From a checkpoint of a small CTC audio transcriber.
Model: num experts 16, layers 6.
Training: soap at rate 0.0019, 5000 steps, batches of 64.
Data: trained on short read English sentences (LibriTTS-R), 26041 training examples, 12.3 epochs.
Rows from expert 13 of block 3, named by matrix and row number. Rows with one number belong to one neuron. Each number is 200 + 40 x the weight over its row's rms, rounded and kept within 0 to 999. All counts start at 0. After the name is the row's rms in percent of the matrix's.
# up: expert up (model.blocks.3.mlp.up, 16x96x192), inputs 0-95
# down: expert down (model.blocks.3.mlp.down, 16x192x96, transposed), outputs 0-95
up.73,103,187,139,201,254,215,237,160,181,202,244,185,134,192,196,187,228,207,302,173,250,200,184,163,282,159,263,277,175,262,173,157,253,265,233,157,124,132,209,254,159,203,197,239,178,200,210,148,221,128,210,191,202,251,166,188,182,230,191,197,258,225,154,200,175,144,149,195,201,261,184,161,152,233,227,239,168,224,103,206,239,182,115,233,218,177,210,236,246,200,239,194,192,255,209,208,172
down.73,096,219,167,219,146,163,140,205,210,181,191,153,216,189,214,170,228,225,236,274,213,125,162,172,195,171,143,127,293,196,245,170,165,107,141,247,235,181,172,183,183,205,188,127,269,145,214,263,205,237,179,217,161,191,223,147,218,167,206,204,201,241,189,195,175,169,195,175,208,154,190,214,173,150,291,189,159,225,196,180,204,249,258,172,232,234,195,241,316,183,229,175,247,181,251,228,272
up.74,104,142,228,269,234,260,201,207,223,266,210,174,191,150,190,192,189,207,230,219,177,204,210,156,221,203,160,193,251,238,288,163,172,128,162,271,238,198,166,162,165,152,132,132,258,227,158,121,122,194,234,128,208,250,239,236,143,247,188,164,262,218,231,175,201,199,207,144,189,193,183,207,215,239,232,198,214,258,235,203,220,264,219,132,266,215,194,232,229,186,194,190,196,272,198,155,118
down.74,105,224,143,108,216,205,184,137,118,178,197,180,152,178,188,218,202,141,238,254,205,233,184,223,247,180,244,154,212,193,207,215,213,239,190,150,168,178,237,198,159,241,187,197,203,227,195,193,261,166,250,239,164,149,128,173,216,227,245,256,168,181,211,214,287,199,223,272,292,258,207,236,213,117,163,223,168,126,223,216,196,237,185,239,154,182,236,121,178,199,209,175,151,146,198,286,147
up.75,091,257,192,199,158,169,225,195,197,201,179,211,146,214,216,221,126,234,244,143,213,268,229,206,182,200,214,181,188,179,202,180,236,276,153,107,195,193,155,245,174,149,174,217,159,252,236,175,163,183,192,217,198,208,172,175,233,221,264,151,156,155,283,255,200,147,222,151,184,212,208,201,159,210,188,145,171,235,175,188,128,174,134,234,171,217,156,260,222,160,224,148,192,227,243,187,140
down.75,097,171,203,241,220,180,235,155,233,199,208,152,191,200,152,225,235,217,209,308,177,166,161,180,243,156,238,242,268,232,151,179,153,139,193,260,203,149,195,230,165,228,175,249,247,219,241,153,181,231,170,196,218,203,257,193,178,185,233,217,239,234,78,207,124,215,177,231,234,208,245,209,226,243,187,231,209,183,218,232,277,235,184,176,207,212,244,144,197,171,116,221,189,219,249,192,219
up.76,103,238,192,299,158,212,165,143,272,214,212,264,156,180,116,185,143,200,215,161,213,246,244,155,202,238,139,200,188,178,204,146,165,201,219,169,230,189,195,205,184,277,172,158,191,244,201,158,167,173,150,184,149,193,157,222,153,251,232,233,256,223,246,189,229,166,205,143,234,222,184,164,244,158,181,231,170,259,227,245,194,158,249,156,191,271,158,184,282,237,183,219,226,185,160,154,222
down.76,097,227,225,105,151,178,237,198,164,191,148,163,240,149,207,216,214,136,245,223,192,219,190,167,137,189,224,175,169,220,194,205,189,218,153,217,188,115,201,191,261,212,169,203,237,231,177,183,191,174,198,216,266,228,188,155,201,180,163,193,171,257,163,142,132,181,129,169,223,207,125,211,157,158,136,208,203,163,150,197,149,182,203,253,156,185,158,143,228,184,116,195,217,183,217,259,211
up.77,095,209,213,209,132,154,222,197,246,170,184,259,211,211,196,238,192,247,223,231,170,259,185,168,203,225,177,208,171,220,218,181,227,123,172,198,191,165,224,196,129,147,201,178,224,221,123,213,229,209,188,150,284,169,138,220,175,206,262,238,189,177,195,183,204,168,268,209,217,206,154,240,177,178,195,155,197,226,210,218,222,181,156,227,141,234,196,222,172,217,193,181,155,186,170,197,152
down.77,093,214,244,147,252,177,209,244,115,207,206,156,154,194,201,210,152,158,209,160,200,176,213,131,244,184,267,190,178,194,211,205,144,192,209,190,238,188,178,233,215,188,93,226,219,207,249,190,197,142,153,134,162,182,222,176,259,200,198,178,213,245,136,216,219,275,154,176,215,159,273,167,229,129,236,236,201,160,97,134,201,190,195,220,192,172,189,141,110,277,220,256,208,227,237,162,216
up.78,100,203,146,162,184,205,143,178,221,196,260,213,223,205,128,212,243,176,256,212,304,224,201,214,201,220,136,209,264,128,220,221,195,240,177,218,203,192,155,208,243,165,252,243,191,133,194,263,283,113,110,257,246,203,190,177,218,184,162,221,137,213,122,195,211,214,179,303,193,130,139,227,190,251,213,153,125,218,144,148,202,235,147,215,174,160,186,209,186,223,200,225,215,177,243,191,219
down.78,098,133,241,273,217,172,172,198,225,218,158,126,171,162,263,185,204,335,213,238,118,223,192,204,158,247,238,221,256,242,202,177,211,223,215,182,247,212,256,223,120,174,171,166,220,230,235,165,180,295,204,174,105,98,205,178,230,214,206,214,251,216,203,235,180,256,115,123,195,298,209,203,165,182,275,201,213,137,202,127,204,157,217,223,222,181,222,207,199,211,202,214,180,210,161,274,230
up.79,092,209,126,200,194,218,169,159,170,177,189,170,165,178,185,194,185,193,206,286,150,166,260,207,190,184,196,201,230,234,236,279,150,244,174,193,195,247,198,168,178,302,202,210,98,209,258,117,148,221,144,243,193,247,236,204,223,155,206,217,147,250,231,183,208,189,157,188,229,190,226,251,158,276,205,163,148,166,225,278,163,209,245,169,186,140,217,200,137,163,114,156,237,191,194,238,246
down.79,096,225,173,184,203,206,185,213,185,127,227,194,168,253,187,190,191,226,176,182,216,263,245,187,139,230,138,208,183,182,177,170,176,167,224,274,280,195,252,275,162,186,257,173,195,215,172,188,216,105,242,228,165,166,159,223,184,208,209,184,226,163,176,254,246,234,249,212,173,222,196,134,174,244,215,167,221,200,246,305,308,146,213,267,173,228,241,224,171,227,215,261,211,281,240,209,159
up.80,099,183,214,160,193,166,241,232,195,121,215,205,153,260,105,191,175,194,141,291,168,199,278,116,196,236,172,262,190,222,213,140,240,160,240,134,233,151,160,229,154,250,176,206,285,213,147,182,129,200,254,180,176,281,181,200,269,168,196,187,191,208,234,179,183,229,169,190,254,275,186,169,203,189,185,203,234,204,200,231,129,122,157,282,231,228,176,163,152,222,177,129,200,295,179,234,211
down.80,096,267,216,208,198,196,195,196,225,252,171,232,234,234,233,154,221,200,249,187,234,255,197,223,271,135,262,253,225,126,231,176,177,177,140,248,270,140,267,234,223,181,248,223,187,193,193,188,305,215,209,206,235,143,196,150,163,262,213,180,187,157,219,216,166,208,143,219,198,156,241,221,224,216,212,148,139,199,137,166,216,241,237,166,137,174,274,167,225,215,232,219,184,183,174,180,161
up.81,110,268,196,239,307,207,208,259,233,191,162,231,210,192,220,170,193,203,150,177,210,235,144,219,168,190,224,160,184,220,209,184,142,189,254,192,169,172,204,196,150,160,102,165,232,247,169,238,165,178,168,161,177,211,136,209,193,221,253,230,187,308,225,111,159,133,186,217,183,164,257,185,169,188,203,209,199,255,154,223,188,244,174,232,185,265,268,258,203,93,153,124,243,157,245,197,181
down.81,106,248,247,174,191,178,254,189,115,204,193,214,247,176,178,213,165,277,229,152,174,119,183,164,163,179,152,221,236,176,215,199,194,141,186,144,215,133,149,169,193,235,156,250,306,229,241,250,208,219,198,200,261,227,210,167,198,193,243,242,215,212,217,197,164,261,186,236,151,196,234,179,230,153,197,241,202,231,177,246,199,248,194,219,244,115,161,200,257,233,172,162,227,99,190,277,249
up.82,093,186,158,185,157,225,223,220,255,224,112,207,302,200,186,231,181,255,210,197,229,188,273,139,289,130,224,259,192,163,208,263,197,196,256,154,147,197,246,175,143,233,206,182,147,117,231,207,236,187,183,219,203,169,180,185,199,167,217,196,260,173,199,241,182,129,175,207,198,129,146,215,164,147,206,204,162,213,135,207,223,222,244,245,153,149,242,216,150,176,101,185,192,201,209,174,255
down.82,092,122,208,211,248,218,156,232,259,182,245,210,183,226,215,177,201,171,212,189,172,196,191,232,140,211,176,134,261,242,138,216,135,166,154,209,227,140,211,207,229,186,170,163,210,279,149,227,200,190,205,200,198,256,154,194,197,226,125,195,150,220,160,230,219,233,309,197,158,243,250,219,210,175,249,186,242,208,185,225,208,231,217,196,277,165,135,206,213,220,188,204,241,232,255,238,184
up.83,113,220,180,227,183,286,256,237,196,190,224,214,154,158,200,192,229,182,204,189,278,202,226,144,195,205,210,137,218,183,240,158,298,214,181,202,161,242,216,202,267,210,164,285,201,245,142,248,195,174,221,154,175,313,244,150,232,215,144,173,202,165,173,194,191,213,174,129,194,221,212,155,160,143,288,241,235,140,210,230,183,185,188,188,235,235,151,196,239,208,109,175,194,185,129,177,222
down.83,110,223,229,155,201,144,142,181,249,205,175,184,251,262,228,187,208,215,223,218,112,212,251,205,225,152,225,172,251,198,98,183,128,176,201,203,201,185,204,179,202,198,191,191,157,144,206,168,205,195,163,267,185,163,203,160,232,212,156,150,221,142,278,190,236,194,238,260,219,247,153,158,211,264,159,182,181,290,111,215,203,188,225,216,181,137,285,145,239,252,249,258,276,212,188,261,198
up.84,097,200,145,174,230,202,263,203,157,142,213,172,204,186,232,190,274,274,181,179,204,154,156,275,190,140,202,265,186,155,240,198,209,252,171,198,239,209,165,216,174,235,166,180,117,169,179,201,230,224,263,168,221,202,201,221,148,180,202,262,274,209,134,145,116,220,198,290,232,201,225,204,280,273,168,195,262,202,184,190,172,154,198,281,196,137,208,210,233,206,224,161,154,257,216,202,169
down.84,100,231,169,134,189,213,213,188,188,281,253,123,160,262,164,178,172,114,214,250,197,196,181,187,245,210,183,158,186,308,184,203,212,154,213,187,182,212,211,198,261,208,213,219,283,187,235,191,225,174,237,253,182,168,132,139,198,238,202,224,220,183,265,332,214,245,212,142,153,243,163,213,187,144,227,279,210,200,188,263,236,218,199,139,210,251,187,169,191,193,262,164,197,137,192,183,180
up.85,102,252,207,144,156,187,169,176,124,159,82,131,232,248,211,132,132,167,129,188,151,268,195,217,166,226,203,198,215,167,240,239,235,207,202,145,179,250,225,239,216,160,208,194,196,232,228,224,173,114,175,244,166,135,178,194,153,178,203,187,209,256,225,220,176,227,235,180,156,208,256,232,242,168,116,162,211,185,194,183,218,244,159,154,183,191,174,217,255,253,185,259,289,208,231,234,172
down.85,108,203,225,204,233,223,199,230,176,159,249,194,214,216,234,247,195,198,242,160,218,171,168,114,211,194,192,158,186,139,209,209,227,229,190,201,225,150,209,206,294,237,202,217,210,199,170,173,264,199,282,239,239,247,214,272,263,202,182,209,217,179,151,200,198,167,140,212,242,204,192,177,154,173,242,250,211,189,230,127,229,164,159,232,216,238,153,188,120,127,209,213,158,155,140,186,350
up.86,104,180,167,227,207,199,261,245,247,230,189,213,242,181,192,199,251,237,120,229,232,184,139,252,164,189,290,191,242,232,233,200,157,217,167,118,122,223,195,148,195,160,240,234,146,177,207,187,170,187,178,168,235,236,223,247,154,202,172,188,180,219,190,184,184,238,196,187,227,146,193,211,141,173,188,180,198,267,208,276,137,148,225,189,248,269,220,109,191,162,228,301,205,262,153,208,177
down.86,093,209,190,176,230,164,142,186,122,209,219,116,207,188,147,208,178,167,156,215,182,210,258,212,248,175,79,116,141,180,194,218,165,192,236,204,264,256,184,273,222,215,260,264,239,220,159,196,199,204,250,152,193,210,223,282,240,154,183,252,209,237,259,297,199,200,205,208,196,195,150,174,236,176,277,160,210,202,230,184,216,284,204,172,167,175,132,243,218,207,153,205,258,236,251,203,235
up.87,100,220,152,144,116,247,199,225,160,308,206,136,161,97,224,153,192,118,193,186,127,215,193,206,240,242,229,185,228,231,195,193,218,199,198,166,186,188,206,126,138,186,143,153,196,237,131,188,183,194,165,176,194,202,164,210,179,193,154,226,159,181,241,226,220,211,209,227,327,244,234,137,145,221,201,246,194,234,215,224,176,171,246,207,276,106,192,164,184,157,130,206,208,185,271,205,154
down.87,096,174,194,220,228,176,279,146,132,101,147,252,189,232,134,177,147,191,208,137,213,221,185,187,195,228,215,245,223,137,241,205,206,182,211,201,229,206,143,216,215,257,291,204,227,113,239,208,282,186,220,268,242,221,162,170,192,278,181,262,206,176,235,177,210,156,262,272,138,200,196,172,186,229,220,180,238,197,226,154,225,296,193,223,193,268,237,199,209,220,227,230,138,216,156,240,290
up.88,114,246,160,177,157,162,217,264,299,151,206,124,192,147,150,151,234,189,203,188,233,253,143,148,209,200,143,139,203,209,187,223,211,165,175,277,223,232,234,150,143,163,121,205,159,255,173,148,122,252,181,229,262,174,148,204,180,182,259,169,237,190,143,160,197,241,173,191,178,255,222,188,209,156,225,195,188,218,234,144,217,158,146,264,154,240,207,183,291,216,155,193,227,264,200,245,177
down.88,111,158,213,157,255,246,159,167,131,302,173,252,134,232,227,157,197,164,193,265,193,163,317,183,132,227,224,133,218,213,239,193,241,251,196,228,200,160,194,185,241,197,188,217,187,190,219,202,193,220,221,204,165,217,153,243,213,166,136,172,271,232,179,238,194,143,117,208,213,141,213,158,217,171,198,189,118,205,181,219,279,173,302,170,110,200,205,229,198,150,152,181,138,185,198,213,179
up.89,107,236,193,214,154,185,230,224,98,208,155,150,126,257,179,268,150,129,125,209,188,180,233,222,101,235,208,249,173,172,241,207,231,236,187,131,159,245,157,268,195,200,271,147,158,233,161,189,239,195,166,232,215,279,159,218,201,129,245,164,243,209,214,212,241,229,150,125,196,191,206,241,182,235,237,246,186,164,194,193,153,193,171,153,243,188,189,204,182,171,188,180,208,236,218,220,215
down.89,097,223,276,186,251,167,233,210,204,242,295,245,290,261,223,209,215,216,283,177,198,200,177,137,184,205,230,191,156,194,120,179,176,217,264,203,284,195,266,244,219,191,147,274,213,108,245,232,206,182,203,201,150,190,262,231,231,274,205,278,158,223,252,173,222,210,143,251,207,208,117,143,242,250,191,157,177,176,137,203,193,240,248,194,179,206,165,246,203,147,265,241,202,189,236,198,228