From a checkpoint of a small CTC audio transcriber.
Data: trained on short read English sentences (LibriTTS-R), 26041 training examples.
Rows from block 2, named by matrix and row number. Rows with one number belong to one attention dimension. Each number is 50 + 15 x the weight over its row's rms, rounded and kept within 0 to 99. All counts start at 0. After the name is the row's rms in percent of the matrix's.
# v: attention value (model.blocks.2.attn.v.weight, 192x192), inputs 96-143
# proj: attention output (model.blocks.2.attn.proj.weight, 192x192, transposed), outputs 96-143
v.93 095:69 66 54 48 54 63 55 31 54 46 59 27 48 23 43 61 53 46 45 52 05 57 35 45 66 32 54 55 34 39 56 53 50 50 54 48 34 23 69 70 68 62 40 56 46 51 64 46
v.94 093:28 30 21 81 47 46 42 55 54 72 54 23 42 66 61 55 85 41 37 58 59 54 59 46 23 72 26 40 79 57 32 79 47 35 76 39 46 41 49 44 24 53 58 59 39 58 46 48
v.95 092:33 36 72 44 53 48 16 26 49 64 56 44 43 36 70 28 34 47 82 50 37 41 49 68 52 25 32 48 51 27 26 42 46 35 53 54 70 66 44 27 83 21 37 51 48 43 69 43
v.96 088:24 60 24 44 34 55 55 48 52 55 27 42 71 51 53 51 46 49 41 49 43 40 66 74 51 49 59 80 47 62 64 30 48 39 52 33 46 61 24 38 59 49 76 06 71 48 29 63
v.97 090:62 56 79 60 40 64 68 43 62 64 58 49 52 31 51 30 30 55 61 38 52 53 57 41 72 23 08 53 32 48 44 43 45 28 63 49 53 43 75 53 39 27 50 67 41 40 48 49
v.98 092:47 72 58 45 77 44 32 97 48 35 44 34 35 45 44 29 84 32 55 52 48 74 36 43 65 58 48 63 29 37 27 37 73 46 45 54 20 69 37 72 58 51 50 56 30 46 41 67
v.99 090:44 53 56 70 39 59 63 54 18 81 52 86 56 78 54 52 69 20 70 46 46 48 58 64 68 53 76 72 65 78 43 40 77 72 39 34 57 44 35 38 49 17 61 18 63 51 36 76
v.100 087:44 60 34 53 43 31 53 61 36 39 43 57 45 59 49 70 58 20 58 41 70 36 66 41 46 45 80 56 51 58 46 41 45 49 31 43 46 41 49 26 62 58 38 53 46 65 63 32
v.101 087:56 58 37 76 54 58 52 41 53 76 37 65 39 62 58 63 41 59 33 57 59 43 17 62 43 62 75 56 56 55 88 49 57 29 39 50 42 60 83 41 38 39 97 38 22 45 47 34
v.102 091:33 41 38 41 50 69 52 54 43 28 70 45 71 75 54 48 24 58 57 36 58 52 69 45 71 39 73 58 36 36 38 45 57 52 21 44 68 45 42 65 30 65 47 32 67 60 43 50
v.103 087:41 60 19 61 32 67 34 65 45 50 44 50 26 72 66 52 67 70 24 65 48 58 70 57 52 55 64 57 39 10 27 47 58 37 27 40 31 30 52 19 50 35 66 46 46 59 69 48
v.104 089:34 53 54 56 46 36 52 73 59 59 63 50 32 41 66 36 36 48 67 45 40 28 41 55 55 75 42 28 44 61 30 44 55 42 25 79 52 58 54 54 40 27 43 44 31 42 35 52
v.105 090:45 30 36 56 56 64 26 37 51 56 49 50 36 89 61 17 36 47 54 27 51 45 54 86 48 18 57 57 55 47 60 51 63 47 26 31 35 70 53 48 51 50 49 28 44 65 54 57
v.106 092:26 53 47 65 52 41 71 63 25 46 58 56 41 88 47 43 49 55 40 59 27 49 40 35 63 53 44 25 67 35 33 37 29 67 37 54 56 69 31 52 75 72 46 73 69 43 43 26
v.107 090:52 52 38 64 54 36 85 38 75 86 50 52 88 46 54 71 49 21 52 51 51 21 39 82 37 54 53 31 48 52 48 37 40 71 34 29 55 44 41 19 46 62 51 37 43 61 46 60
v.108 095:41 27 55 54 65 45 23 29 49 45 54 60 58 41 58 40 52 66 56 54 76 43 74 71 27 46 39 41 34 58 66 43 57 50 31 31 40 29 57 51 58 68 85 55 52 34 53 58
v.109 085:29 33 32 57 59 32 62 53 20 46 55 51 53 42 66 40 57 70 42 37 45 51 56 61 69 57 68 41 44 73 43 49 63 56 35 46 58 34 55 30 61 68 45 66 53 47 37 78
v.110 084:49 40 42 22 28 41 20 64 57 52 40 55 56 52 57 57 74 63 38 76 59 38 59 39 54 38 54 58 53 67 45 20 29 55 64 53 73 33 54 40 39 33 28 41 54 76 51 58
v.111 094:30 66 72 58 74 43 75 51 60 31 34 67 39 28 59 58 58 30 48 60 38 46 59 49 44 30 34 50 48 57 38 30 27 61 62 52 72 83 64 55 46 73 49 41 39 64 54 45
v.112 117:64 52 35 29 49 63 47 66 30 51 45 34 38 20 54 50 54 32 42 58 75 23 60 87 38 74 52 53 67 50 29 44 41 70 53 12 25 48 31 42 43 45 50 44 36 89 56 44
v.113 118:61 06 55 56 60 63 49 50 55 41 75 47 47 54 58 70 69 60 29 37 53 67 43 64 15 46 38 61 39 55 49 83 29 66 35 62 44 46 61 87 32 47 75 66 63 47 43 44
v.114 126:54 25 67 39 58 52 38 34 68 30 47 37 51 28 70 53 65 48 56 75 57 48 54 62 76 52 70 57 12 54 43 50 56 54 71 36 67 63 62 80 51 66 66 36 56 60 30 45
v.115 112:52 41 39 61 77 53 54 40 58 40 30 57 43 67 44 29 46 24 53 21 59 55 74 44 35 47 46 49 61 57 51 47 57 29 68 47 34 47 32 30 36 56 74 44 67 56 50 52
v.116 113:20 64 78 37 19 30 54 41 89 93 28 24 64 71 67 74 37 34 56 40 64 39 50 71 62 47 83 62 66 51 54 61 47 57 49 37 43 29 43 37 59 35 49 53 55 45 39 54
v.117 105:68 51 55 53 47 44 49 26 74 48 38 38 86 13 35 69 37 55 49 58 70 39 69 43 54 47 41 66 51 68 49 52 68 48 33 56 44 65 57 99 38 56 64 59 42 54 35 42
v.118 127:72 61 57 58 40 61 37 27 50 56 41 53 09 79 68 55 37 18 70 53 41 47 51 47 31 60 75 48 60 47 69 45 23 55 55 39 42 59 52 59 48 39 70 19 59 44 53 72
v.119 111:81 43 33 57 48 47 52 16 43 59 50 52 59 75 26 45 57 70 40 64 37 46 40 61 56 30 42 77 69 49 78 59 56 31 36 68 15 71 67 66 30 36 63 42 43 62 27 09
v.120 117:64 34 39 42 54 57 59 25 42 33 37 38 45 46 37 37 67 76 39 64 43 68 20 55 60 38 83 43 62 32 31 44 26 47 34 53 59 53 60 75 68 63 47 41 67 43 68 64
v.121 125:66 66 73 45 62 42 61 32 41 48 57 66 28 33 40 27 49 46 58 28 45 48 45 36 52 53 54 67 38 42 47 42 62 49 43 52 60 39 43 73 42 40 76 59 80 43 35 48
v.122 121:49 47 65 52 35 47 47 56 32 35 86 53 42 70 36 36 38 53 34 50 19 54 68 42 29 52 13 51 29 54 39 29 34 66 23 29 36 30 56 38 68 77 34 41 42 61 19 57
v.123 120:40 59 65 66 57 59 48 57 40 34 76 73 50 48 40 68 56 34 47 53 29 35 62 61 24 63 70 78 41 41 63 40 59 59 56 34 53 40 80 39 48 24 60 59 49 59 54 31
v.124 118:67 54 41 66 25 60 51 47 47 56 61 79 38 57 51 64 59 39 48 50 47 61 51 60 48 65 50 52 52 49 95 26 58 44 49 29 38 26 65 36 75 58 41 44 58 35 55 64
v.125 120:87 59 45 47 56 69 58 29 42 45 46 41 56 13 38 62 75 41 43 49 73 64 56 41 72 45 49 48 83 77 72 40 74 61 62 58 55 33 62 29 52 59 27 58 76 60 56 56
proj.93 095:31 38 49 53 37 45 60 34 43 60 40 73 62 66 54 63 59 43 58 53 64 37 63 45 42 46 51 40 79 57 56 47 47 37 50 50 49 57 53 58 32 41 57 66 56 69 46 62
proj.94 090:55 67 50 40 35 46 39 43 38 21 31 68 55 35 40 59 34 47 67 39 25 60 45 41 75 39 58 49 33 50 77 11 48 48 19 51 53 57 58 57 84 44 49 40 32 46 65 52
proj.95 100:67 66 00 61 23 67 51 57 62 51 44 56 40 53 38 61 41 68 02 49 29 58 23 26 54 73 64 39 50 50 57 56 66 50 57 54 32 35 52 60 22 82 51 46 44 51 31 64
proj.96 094:49 36 59 32 72 52 34 58 56 33 43 45 22 35 54 54 59 61 69 39 58 37 48 36 44 61 37 37 68 21 41 51 51 69 48 41 68 34 72 49 34 44 23 50 35 40 51 63
proj.97 097:46 30 59 66 43 17 39 39 76 42 35 55 57 66 59 32 53 31 36 71 62 79 47 67 36 56 78 40 73 68 43 09 47 46 46 33 40 42 61 52 66 66 46 30 58 58 49 21
proj.98 093:42 32 42 35 22 71 59 29 35 54 71 40 39 46 45 58 51 38 64 65 61 29 48 38 39 77 71 39 56 49 82 68 63 46 40 59 17 39 42 44 44 49 41 47 61 70 49 54
proj.99 094:48 43 28 36 48 32 54 58 79 24 78 46 35 26 35 36 55 79 58 36 41 47 32 34 44 61 49 72 31 41 39 52 58 26 59 83 50 70 43 73 34 50 51 71 39 60 57 43
proj.100 096:22 47 59 51 62 57 50 37 48 57 57 31 68 47 61 23 53 78 55 67 29 60 33 40 61 60 42 55 33 78 81 62 62 50 65 55 60 68 42 29 68 50 64 25 43 43 49 73
proj.101 090:58 55 92 28 27 61 45 43 50 29 82 58 62 65 49 41 29 50 54 67 52 47 56 68 81 43 24 51 39 47 47 38 48 64 61 20 63 30 42 61 69 39 56 81 66 44 38 54
proj.102 095:44 43 85 51 62 41 55 30 15 57 49 55 41 71 25 65 52 68 61 52 55 35 27 57 45 45 31 30 73 28 34 42 40 48 63 74 44 56 32 61 83 72 55 47 48 32 51 54
proj.103 093:38 46 60 45 41 61 44 41 63 72 42 53 48 59 23 63 27 54 56 39 50 51 49 55 44 63 53 70 42 82 55 65 34 51 62 61 50 45 36 51 62 51 65 99 40 47 65 73
proj.104 093:40 62 48 45 47 44 68 52 29 49 62 56 78 47 30 80 47 54 45 68 59 54 83 53 58 32 42 63 50 28 56 52 44 41 53 34 53 45 71 56 12 77 53 48 67 68 51 46
proj.105 098:58 53 65 20 53 53 68 62 33 52 27 38 66 37 36 64 62 27 49 44 52 35 64 42 34 74 55 67 52 65 21 67 45 49 48 61 52 39 55 39 47 57 56 42 51 51 35 51
proj.106 094:63 46 73 59 38 72 58 35 51 61 52 60 59 42 56 51 78 67 49 39 67 66 43 48 11 48 51 46 43 25 36 47 56 15 62 63 53 40 28 58 24 29 68 60 32 49 79 52
proj.107 098:47 62 70 52 54 56 37 42 48 42 47 42 27 47 49 33 38 61 55 43 40 64 60 27 68 46 42 62 60 64 52 71 48 12 57 51 49 53 47 71 17 48 28 78 44 39 40 67
proj.108 096:53 29 44 60 44 45 54 74 43 38 54 34 38 27 44 45 63 65 58 55 41 49 40 44 79 48 50 70 36 38 38 62 18 47 68 64 69 67 49 38 86 50 37 39 61 26 64 18
proj.109 098:69 59 47 55 54 60 38 40 72 25 48 56 53 61 50 54 44 12 60 59 34 46 65 33 45 66 45 50 73 19 02 53 44 54 60 70 41 45 39 44 51 24 32 45 51 58 72 47
proj.110 095:28 60 23 58 66 55 64 63 58 70 52 55 68 40 52 15 22 50 47 35 31 54 50 53 26 46 41 55 50 52 71 76 55 78 44 53 45 67 59 72 38 38 30 48 35 19 45 24
proj.111 094:62 48 42 43 45 58 22 56 35 46 63 35 74 26 60 50 46 51 42 33 67 34 43 72 64 57 54 65 29 47 59 53 61 47 51 50 33 32 68 52 36 30 68 56 62 55 25 04
proj.112 119:55 74 38 55 50 47 18 44 56 51 33 53 63 93 21 42 67 45 61 67 44 72 34 51 45 28 87 38 31 59 64 35 02 41 47 90 51 58 47 41 60 69 55 56 54 43 40 61
proj.113 106:44 59 69 40 60 50 39 46 38 57 34 56 40 20 42 36 45 48 48 41 25 30 41 36 45 67 65 35 22 42 40 14 76 46 47 37 44 26 48 31 52 61 45 60 47 51 56 51
proj.114 111:62 44 38 44 64 32 80 69 57 46 62 59 43 62 45 46 31 61 36 25 67 60 63 42 33 46 51 27 82 43 54 38 16 28 26 45 47 39 29 27 64 51 34 75 56 65 37 39
proj.115 099:48 76 01 66 29 57 48 58 51 51 49 66 30 41 61 70 64 59 20 77 50 36 43 72 56 43 48 71 47 04 45 57 43 59 51 36 43 55 38 70 58 43 51 75 36 47 26 65
proj.116 111:35 45 45 37 65 39 45 62 00 31 97 71 53 54 57 46 60 72 39 67 79 55 61 39 44 19 27 36 50 28 78 29 53 47 35 59 54 86 57 75 52 70 58 43 27 67 52 45
proj.117 110:36 39 72 39 59 39 27 85 63 46 36 67 46 63 61 58 51 34 67 49 29 52 52 56 42 59 72 40 38 44 64 60 43 57 76 41 53 46 54 24 56 30 48 51 48 49 76 64
proj.118 118:58 59 69 46 69 36 56 58 52 54 42 62 52 57 51 66 69 64 56 37 63 61 53 54 46 52 24 67 57 74 46 36 63 45 41 47 48 39 65 38 45 43 56 78 22 56 49 62
proj.119 115:49 91 60 53 58 62 70 75 48 58 60 42 62 48 69 61 52 39 53 57 49 60 33 18 53 38 44 34 46 48 43 51 12 52 49 56 60 24 60 51 60 61 38 50 53 46 73 90
proj.120 110:23 61 43 60 38 31 39 46 59 51 50 41 68 53 59 70 55 32 47 72 37 54 73 31 48 61 49 49 39 67 66 39 54 43 50 54 27 57 59 61 47 39 58 86 30 41 24 29
proj.121 114:53 53 39 28 21 55 43 34 86 68 33 45 57 55 58 59 40 70 54 53 56 35 46 53 39 52 47 29 48 54 28 61 75 49 34 64 47 84 51 66 59 39 14 42 35 51 60 49
proj.122 112:39 50 52 28 41 55 61 52 67 52 46 59 55 67 51 51 61 41 41 43 84 35 53 41 63 28 62 57 27 36 47 57 62 50 24 87 24 56 48 57 39 52 69 52 88 35 66 52
proj.123 112:46 15 66 42 12 44 59 31 50 56 19 20 83 59 64 27 55 59 65 63 39 23 55 52 65 40 43 40 26 27 44 15 33 63 48 61 41 43 49 67 74 81 51 37 48 22 32 71
proj.124 110:41 48 51 58 59 56 62 58 60 68 56 34 52 61 27 61 56 66 70 30 39 55 25 50 52 26 42 63 59 44 63 45 51 70 50 63 35 42 71 22 51 47 83 31 42 46 71 33
proj.125 111:41 38 21 36 24 42 66 44 71 39 38 82 55 63 42 51 25 65 79 46 57 61 39 48 39 45 58 31 12 41 46 88 28 28 55 22 44 46 56 71 58 49 50 76 77 43 59 24